{"norm": "groupnorm", "wave_channels": 96, "init": "xavier_uniform", "orthogonalizer": "newton_schulz_5"}
Rows from block 6, named by matrix and row number. Each number is 128 + 24 x the weight over its row's rms, rounded and kept within 0 to 255. All counts start at 0. After the name is the row's rms in percent of the matrix's.
# convs2: second depthwise width-9 conv (model.blocks.6.convs.2.weight, 112x1x9, trained with AdamW), a 9 kernel
convs2.0 092 [168 175 143 125 118 114 128 118 101]
convs2.1 089 [123 128 135 128 118 116 138 174 179]
convs2.2 085 [171 164 155 145 134 142 132 114 105]
convs2.3 081 [113  96 108 144 174 149 132 107 110]
convs2.4 086 [100 107 102 100 119 115 106  93 104]
convs2.5 080 [146 137 140 124 121 119 104  82  85]
convs2.6 105 [117 126 139 160 155 153 148 169 150]
convs2.7 127 [ 75  90 110 115 118 132 142 141 124]
convs2.8 078 [141 147  97 106  98 156 134 133  90]
convs2.9 080 [ 84 109 125 129 102 105  95 108 141]
convs2.10 089 [146 127 149 159 150 106  86 109 108]
convs2.11 084 [170 169 142 153 134 144 118 117 106]
convs2.12 089 [ 87 103  96 100 120 142 140 150 139]
convs2.13 088 [112  94  81  92 118 121 119 121 122]
convs2.14 075 [112 113 130 142 134  96  88  95 102]
convs2.15 122 [124  96 106 114 131 123 140 156 178]
convs2.16 105 [142 157 158 167 140 150 145 157 130]
convs2.17 075 [ 89 103 115 138 146 162 131 123  93]
convs2.18 083 [152 181 146 116 107 132 143 151 139]
convs2.19 126 [ 77  95 113 122 131 134 149 146 148]
convs2.20 083 [153 133 134 105 111 101 125 145 180]
convs2.21 093 [105 112 128 112 140 150 150 109  77]
convs2.22 091 [166 154 145 133 118 137 132 119  78]
convs2.23 084 [132 143 157 138 136 147 162 164 160]
convs2.24 127 [165 158 155 138 143 147 131 114  92]
convs2.25 082 [115 119 158 149 166 137 131  96  96]
convs2.26 120 [155 169 161 147 141 145 144 126 104]
convs2.27 118 [127 123 124 113  97  95 123 158 172]
convs2.28 071 [127  90 100  84 126 127 139 128 158]
convs2.29 090 [ 86  81 104 127 132 150 130 119 120]
convs2.30 093 [142 145 119 103  97 114 125 109  78]
convs2.31 102 [139 140 125 122 124 129 107  88  75]
convs2.32 107 [ 91  99 102  99 120 119 109 142 156]
convs2.33 127 [104 107 103 106 110 102 102 106  99]
convs2.34 145 [ 91  91  89 110 116 123 119 110 120]
convs2.35 100 [130 110 130 128 138 114 102  75  95]
convs2.36 093 [155 148 131 107  91 102 132 153 158]
convs2.37 126 [123 111 110  95 112 127 156 163 163]
convs2.38 111 [162 155 146 142 145 126 124 110  81]
convs2.39 048 [117  93 103  92 116 118 102  99 141]
convs2.40 105 [ 82  90 103 132 133 146 141 146 140]
convs2.41 070 [ 79 142 151 151 140 144 122 145 156]
convs2.42 075 [141 123 123 103 111 110 138 156 181]
convs2.43 083 [ 92  91  96 110 119 121 120 140 156]
convs2.44 100 [166 168 150 137 106 103 110 127 140]
convs2.45 082 [144 141 120 108  80  97 109 129 154]
convs2.46 110 [111 119 103  99  91  97 103 133 110]
convs2.47 097 [174 146  98  99 123 142 116 104 125]
convs2.48 123 [ 99 105 103 141 155 163 150 150 138]
convs2.49 108 [147 133 116  93  90  93 110 112 116]
convs2.50 099 [155 171 159 130 111 121 123 155 153]
convs2.51 105 [114  97  94 106 114 102  92 132 142]
convs2.52 174 [171 166 149 146 134 145 148 149 131]
convs2.53 102 [149 152 112 104 128 162 142 118  85]
convs2.54 096 [113 148 145 136 103  88 104 137 164]
convs2.55 100 [142 175 155 153 148 158 131 124 139]
convs2.56 100 [125 141 139 117 101  88  97 100 100]
convs2.57 091 [161 156 142 124 139 140 137  98  85]
convs2.58 120 [107 106 127 115 126 118 120  86  82]
convs2.59 080 [115 134 134 139 130  87  89  97 103]
convs2.60 103 [131 132 134 101  78  94 116 142 149]
convs2.61 095 [ 84  92  99 122 136 155 137 142 133]
convs2.62 113 [137 137 150 150 154 145 134 111  76]
convs2.63 098 [118 110 111 102 113  94  90  97 130]
convs2.64 084 [140 103 138  98 145  95 143 108 166]
convs2.65 076 [178 140 131  92 115 130 148 148 146]
convs2.66 084 [158 149 130 138 141 132  94  81 113]
convs2.67 105 [154 162 164 166 145 131 138 140 117]
convs2.68 092 [167 144 143 157 146 140 110 110  93]
convs2.69 094 [151 163 165 128 100 112 143 148 147]
convs2.70 126 [115  98  92 108 125 123 103 100  97]
convs2.71 094 [119 134 126 117  92  89 118 149 167]
convs2.72 096 [152 144 126 132 114 106  85  90 108]
convs2.73 074 [115  97  87 130 149 144 117 111  92]
convs2.74 106 [139 130 148 146 146 148 163 168 155]
convs2.75 086 [158 140 112 102  90  95 108 112 124]
convs2.76 119 [101 118 128 127 119 102 105  94  85]
convs2.77 141 [142 151 150 148 144 125 105 100  83]
convs2.78 108 [183 159 127 114 113 113 113 129 148]
convs2.79 095 [158 169 166 158 124 120 126 125 117]
convs2.80 087 [ 75  98 122 137 129 137 129 151 154]
convs2.81 122 [157 157 159 151 152 156 137 145 142]
convs2.82 086 [124 120 113 108 124 115 108  87  80]
convs2.83 100 [ 87  88 102 127 143 145 132 126 102]
convs2.84 087 [ 97 129 156 138 114  85 106 121 156]
convs2.85 083 [129 129 135 111 100 104 141 165 172]
convs2.86 131 [142 143 151 144 144 127 135 154 183]
convs2.87 085 [146 167 137  95  92 129 154 128 112]
convs2.88 082 [110 109 128 145 153 170 140 107  93]
convs2.89 116 [112 103 107 104  96  97 100 108 117]
convs2.90 088 [113  96 144 140 171 138 140  93 115]
convs2.91 085 [115  83  87  99 129 122 133 131 147]
convs2.92 092 [136 127 118 109 109 101 100  90  92]
convs2.93 074 [152 154 141 118  92 107 115 155 160]
convs2.94 130 [110 110  94 114 114 104 116 105  86]
convs2.95 136 [128 141 150 138 136 123 111  92  76]
convs2.96 099 [130 109 112  99 105  98 111  95  97]
convs2.97 112 [ 72 100 110 108 116 131 133 147 133]
convs2.98 079 [169 179 140 133 104 120 124 136 137]
convs2.99 122 [109 100 109 105 105  95  92 113 123]
convs2.100 094 [134 109  97 101 124 122 149 163 165]
convs2.101 108 [164 157 143 130 108  93 103 108 117]
convs2.102 105 [122 142 160 152 159 118 104  92 108]
convs2.103 094 [182 157 134 123 110 127 123 117  98]
convs2.104 061 [121 128 137 161 171 122  93 100 133]
convs2.105 096 [119 133 150 145 133 104 110 137 185]
convs2.106 078 [162 166 165 155 141 122 132 134 144]
convs2.107 107 [153 158 152 130 117  83 104 120 144]
convs2.108 075 [164 153 170 160 147 133 127 119 135]
convs2.109 110 [113 109 100 108 103 109  96  97 107]
convs2.110 103 [144 119 135 160 153 128 125 116  73]
convs2.111 108 [ 97 109 103 109 119 129 156 165 154]