A small sound classifier, trained from scratch.
Training: 27400 steps, held-out accuracy 69%.
Rows from block 13 of a small sound classifier, named by matrix and row number. Rows with one number belong to one channel. Each number is 500 + 40 x the weight over its row's rms, rounded and kept within 0 to 999. All counts start at 0. Numbers have three digits each.
After each channel's rows are labels from the 100 clips, of 14976, where the channel reaches its highest value: "responds to" is what is common among them. Only what is clearly more common there than usual is listed. The data: acted Russian speech (Dusha). In brackets: how many of the 100, against the usual share in percent.
# convs1: first pointwise conv (model.blocks.13.convs.1.weight, 144x144x1), inputs 0-143
# convs3: second pointwise conv (model.blocks.13.convs.3.weight, 144x144x1, transposed), outputs 0-143

convs1.80:415450448534559464455492529499502499459466436510493511520528545555472486439398477482539414429470558446478583504514520567498551498417472519522502454469495525504463479490513454491460508560505447394559480604471546538541483531493461496512480479516476487508516386466513531564472468543476504522533497475506531507540542458519526502480485509437502510475503504521513568519507465501467509486475476573489548501494428461441491455563409486505538
convs3.80:570559485451534546515505504512524493484547508482558469508497452505518502530566515432493471525456380476542484608501478511546464479528506549469496518469448436543566513522423518601520569513495491523518483510512516537462514491453540484537467580485528553488481521495498464506512439626510486509556456522505555514519601498502610478510505455557498496478514543510465550482493471495460492488489500480444465439486505532589503491492437565522493
responds to: emotion: positive (86 vs 18.7)

convs1.2:492484515538465527545502518462459503540456434509443521482520496401557499429537511463460567463494473494501506554553462515503540536491540575491530444530482555511501460541562477550479555448511456486554454516539472567471536516487466433490519492463483547471517475482534531492500514503531507524471565525523500523494432562495472506453593521534528542516483506534583517475490557501426554466530443590533477512571472439513561605434488468441447
convs3.2:453463471507487497538555533500436418507501464579446437499509493484484565519515502493486517485435484494417510509475508458511477504577458516465554464546580550443517524416513516494465472446485514493483534408457518511533506480491559511571501488474557453594430479527550537455514461537481498516467496521461571521402450468440487519526544450486474503498507473444522459504472544491507491466388490426471506561530461465543522528511419520479518
responds to: emotion: angry (52 vs 18.3)

convs1.95:533523532480487431499551482488491511408494517472510458491502452523489493479466502441421540488497473458555536509498400513432489445438491527470520566547454434495502540543525456531476553502496525471462529449536490517545469547520462480479530473562487449469465500529513530552515529588514539511446461505505492603501593479473402527449453524426473450522502554501546475453501539509423467465552508577544452461559421472547498518502487507486509
convs3.95:466560459409500481516477544481457454445487500455487462503504465462497589539503524504535498526431488494539476521490445504431462518542551503461554471497514553502449459571484471510527470485498490550507497402433476524539525495531514541546516528416457569583446522532498510499489499485461556525470515532556483504524510490540473492443474472467509525541500486474481508454548538475528554323479513383527500521427461476508547514466492490468493
responds to: emotion: angry (49 vs 18.3); emotion: positive (43 vs 18.7)

convs1.15:503492556545476479468452569500460550560513486550509440503540537552491425522534508425470509419503414459540510512478536481436530494537494528562518461487558464466470542423517501527532496470430525571349502486500469494463441562459508493465521523505539550476457525476532475539530518473537497546491510521398511484530473553456471550539494487482546513532569510458513514502508518535530449494572464464534519516493425491459538453552554482526550
convs3.15:500474456514502479519484461502541410469496522572476572437483493553445430451600447489479499507472467466504466517533484510504508486579493485484519512456477529502558437562535591506502493466551482493530449511452445511460483558479506494441469505544567516453449527442533536474528444488463525478469494486484490400577478519467548504517538567501477494488492534543499425583496518507472534473503471436495446591410494508504507539531505460430432
responds to: emotion: angry (60 vs 18.3)

convs1.12:585453528493501499437521422465526546566523500509499481547445516469501540506523530486468592500529515497597467404505474521532493488471436504401539437554496517511471557457480467499443563510427463507505427506474458511453549505378486529403506439496526500504535512497519467529481482478521485488537477476470431509455452476505478504534500399510542530523475495451473558534478512500473428447470499508516533471453530479514499488590511475517548
convs3.12:503542499468477495530516488478490508580504459497501477442561500562555563501487523561516575446520492503484536487479483473505513548519565520463512544530451542437510505553483509539508532483543416486518511532485500506463566570553516488547441523498450613524423480461518437478520482494446465504469460569510479537514431556503493413440503532505462450548450467459510517537465499490467482503547452506417538395525478422582526420517512482509496
responds to: emotion: angry (67 vs 18.3)

convs1.96:456470521531574451510515441485466500451458563443485499475528493439500407508534491485451468489501461497555507524495475541512488484471537440435537520535518491445486538526556540515485502599503512486418525535587488505461508477517504574499513518605442491591441493527504476531505437531529474463469461462563507594513569501460446475547487529454476505506509542491467515487555522519426548474505479558497473473429492427516437447565483538536485
convs3.96:575513444405496509478451517514558557461503457545459526546513487525549582458478472510557540509496538440532550497498488529476455485540526432528512501487492516505447498517458528425510496477453515541556566488550511511503551537510453539547503478483589520539477398517534477544468496522553600575456485436519423520496470530526480468456510495550463539484452515496454510483574444504513589464469466443532474513454487534492542501493530496457595
responds to: emotion: positive (94 vs 18.7)

convs1.24:400532473426514495468501479500454483546490520508479497507563578475540472496418542439468417523526545513458486489620467497497511519535533404580524504460467515510511525460489514517534502426535532505517521515466492450510492547488586533518466496530447432583515535560534473502548520527483501496554581528540573501495529492440524513465517441523504506545494518476441537561540526525455538524498515470535454463440595526511513493510482532547429
convs3.24:547476539476530495510496462437479501481505458501481475467504464550491520552535483594550549488449421452502540467505530454434464399499500502510423434448466518542508573507495493488477523469434541524463482418448448408497448475515551493537510437483520501516493486525520526517637508554425485485470486487482533471544532480481423427507519425489515488538534537489477487463470499494527444514506560515490535466504534613533470545525456476497476
responds to: emotion: positive (85 vs 18.7)

convs1.18:513518622458497508552421516515435522514504524428582578478519515481504532517471569481521475483482546502488571507470425485476517479467516525514521447566473575479487555529440471503489525497453435527484469564524515475538534471550485467495485515509480485471510538548483479474453439509562503578527496492472507547559435395487467552467460545476479571509476441471446507423489587522445502537556499553492498549454502481527552526527468448512468
convs3.18:520406501476411464499529546467463485530471561446572498492544501492514533440510481525501580505562507527468570500505498446539547549492499435514468522585453402468614487487475533500501470420504486463511540538554445532530546487457490464454481450537452469507505561494523493458486515520483526558578532524548503507496492548533512493569469480485484513553527504497459435500462450470499450493501466529476489504477526431462558487610488497426455
responds to: emotion: angry (84 vs 18.3)

convs1.89:495504476511538444556440442517492547510501506531523493577503478441507506483466549518568500440483462533504397480481509499579493506465497550554532531531427484513495499514456529536483462572492526446454498566520519554499588522552567510514465412513542504396542489473443519486602560590545477497508473522567476459499497513498458501493470466440488559498547507452496496515546571451525514491467478490459506495533544568522508539579464439492505
convs3.89:481456521534523495491473480452540543499513545566401446501499548551509477478523496462406462515517544529562538505451512508523463581506572592470612470544615504518490506564547520519504557494488473513515442524561483398510552498548516512534530572504494545540551481482543461523452449490500529486545498456518497433518522490514510567451468525533453457507510441491505516404498587484517470525489553505488506488518523460523453505534512513522535
responds to: emotion: angry (51 vs 18.3)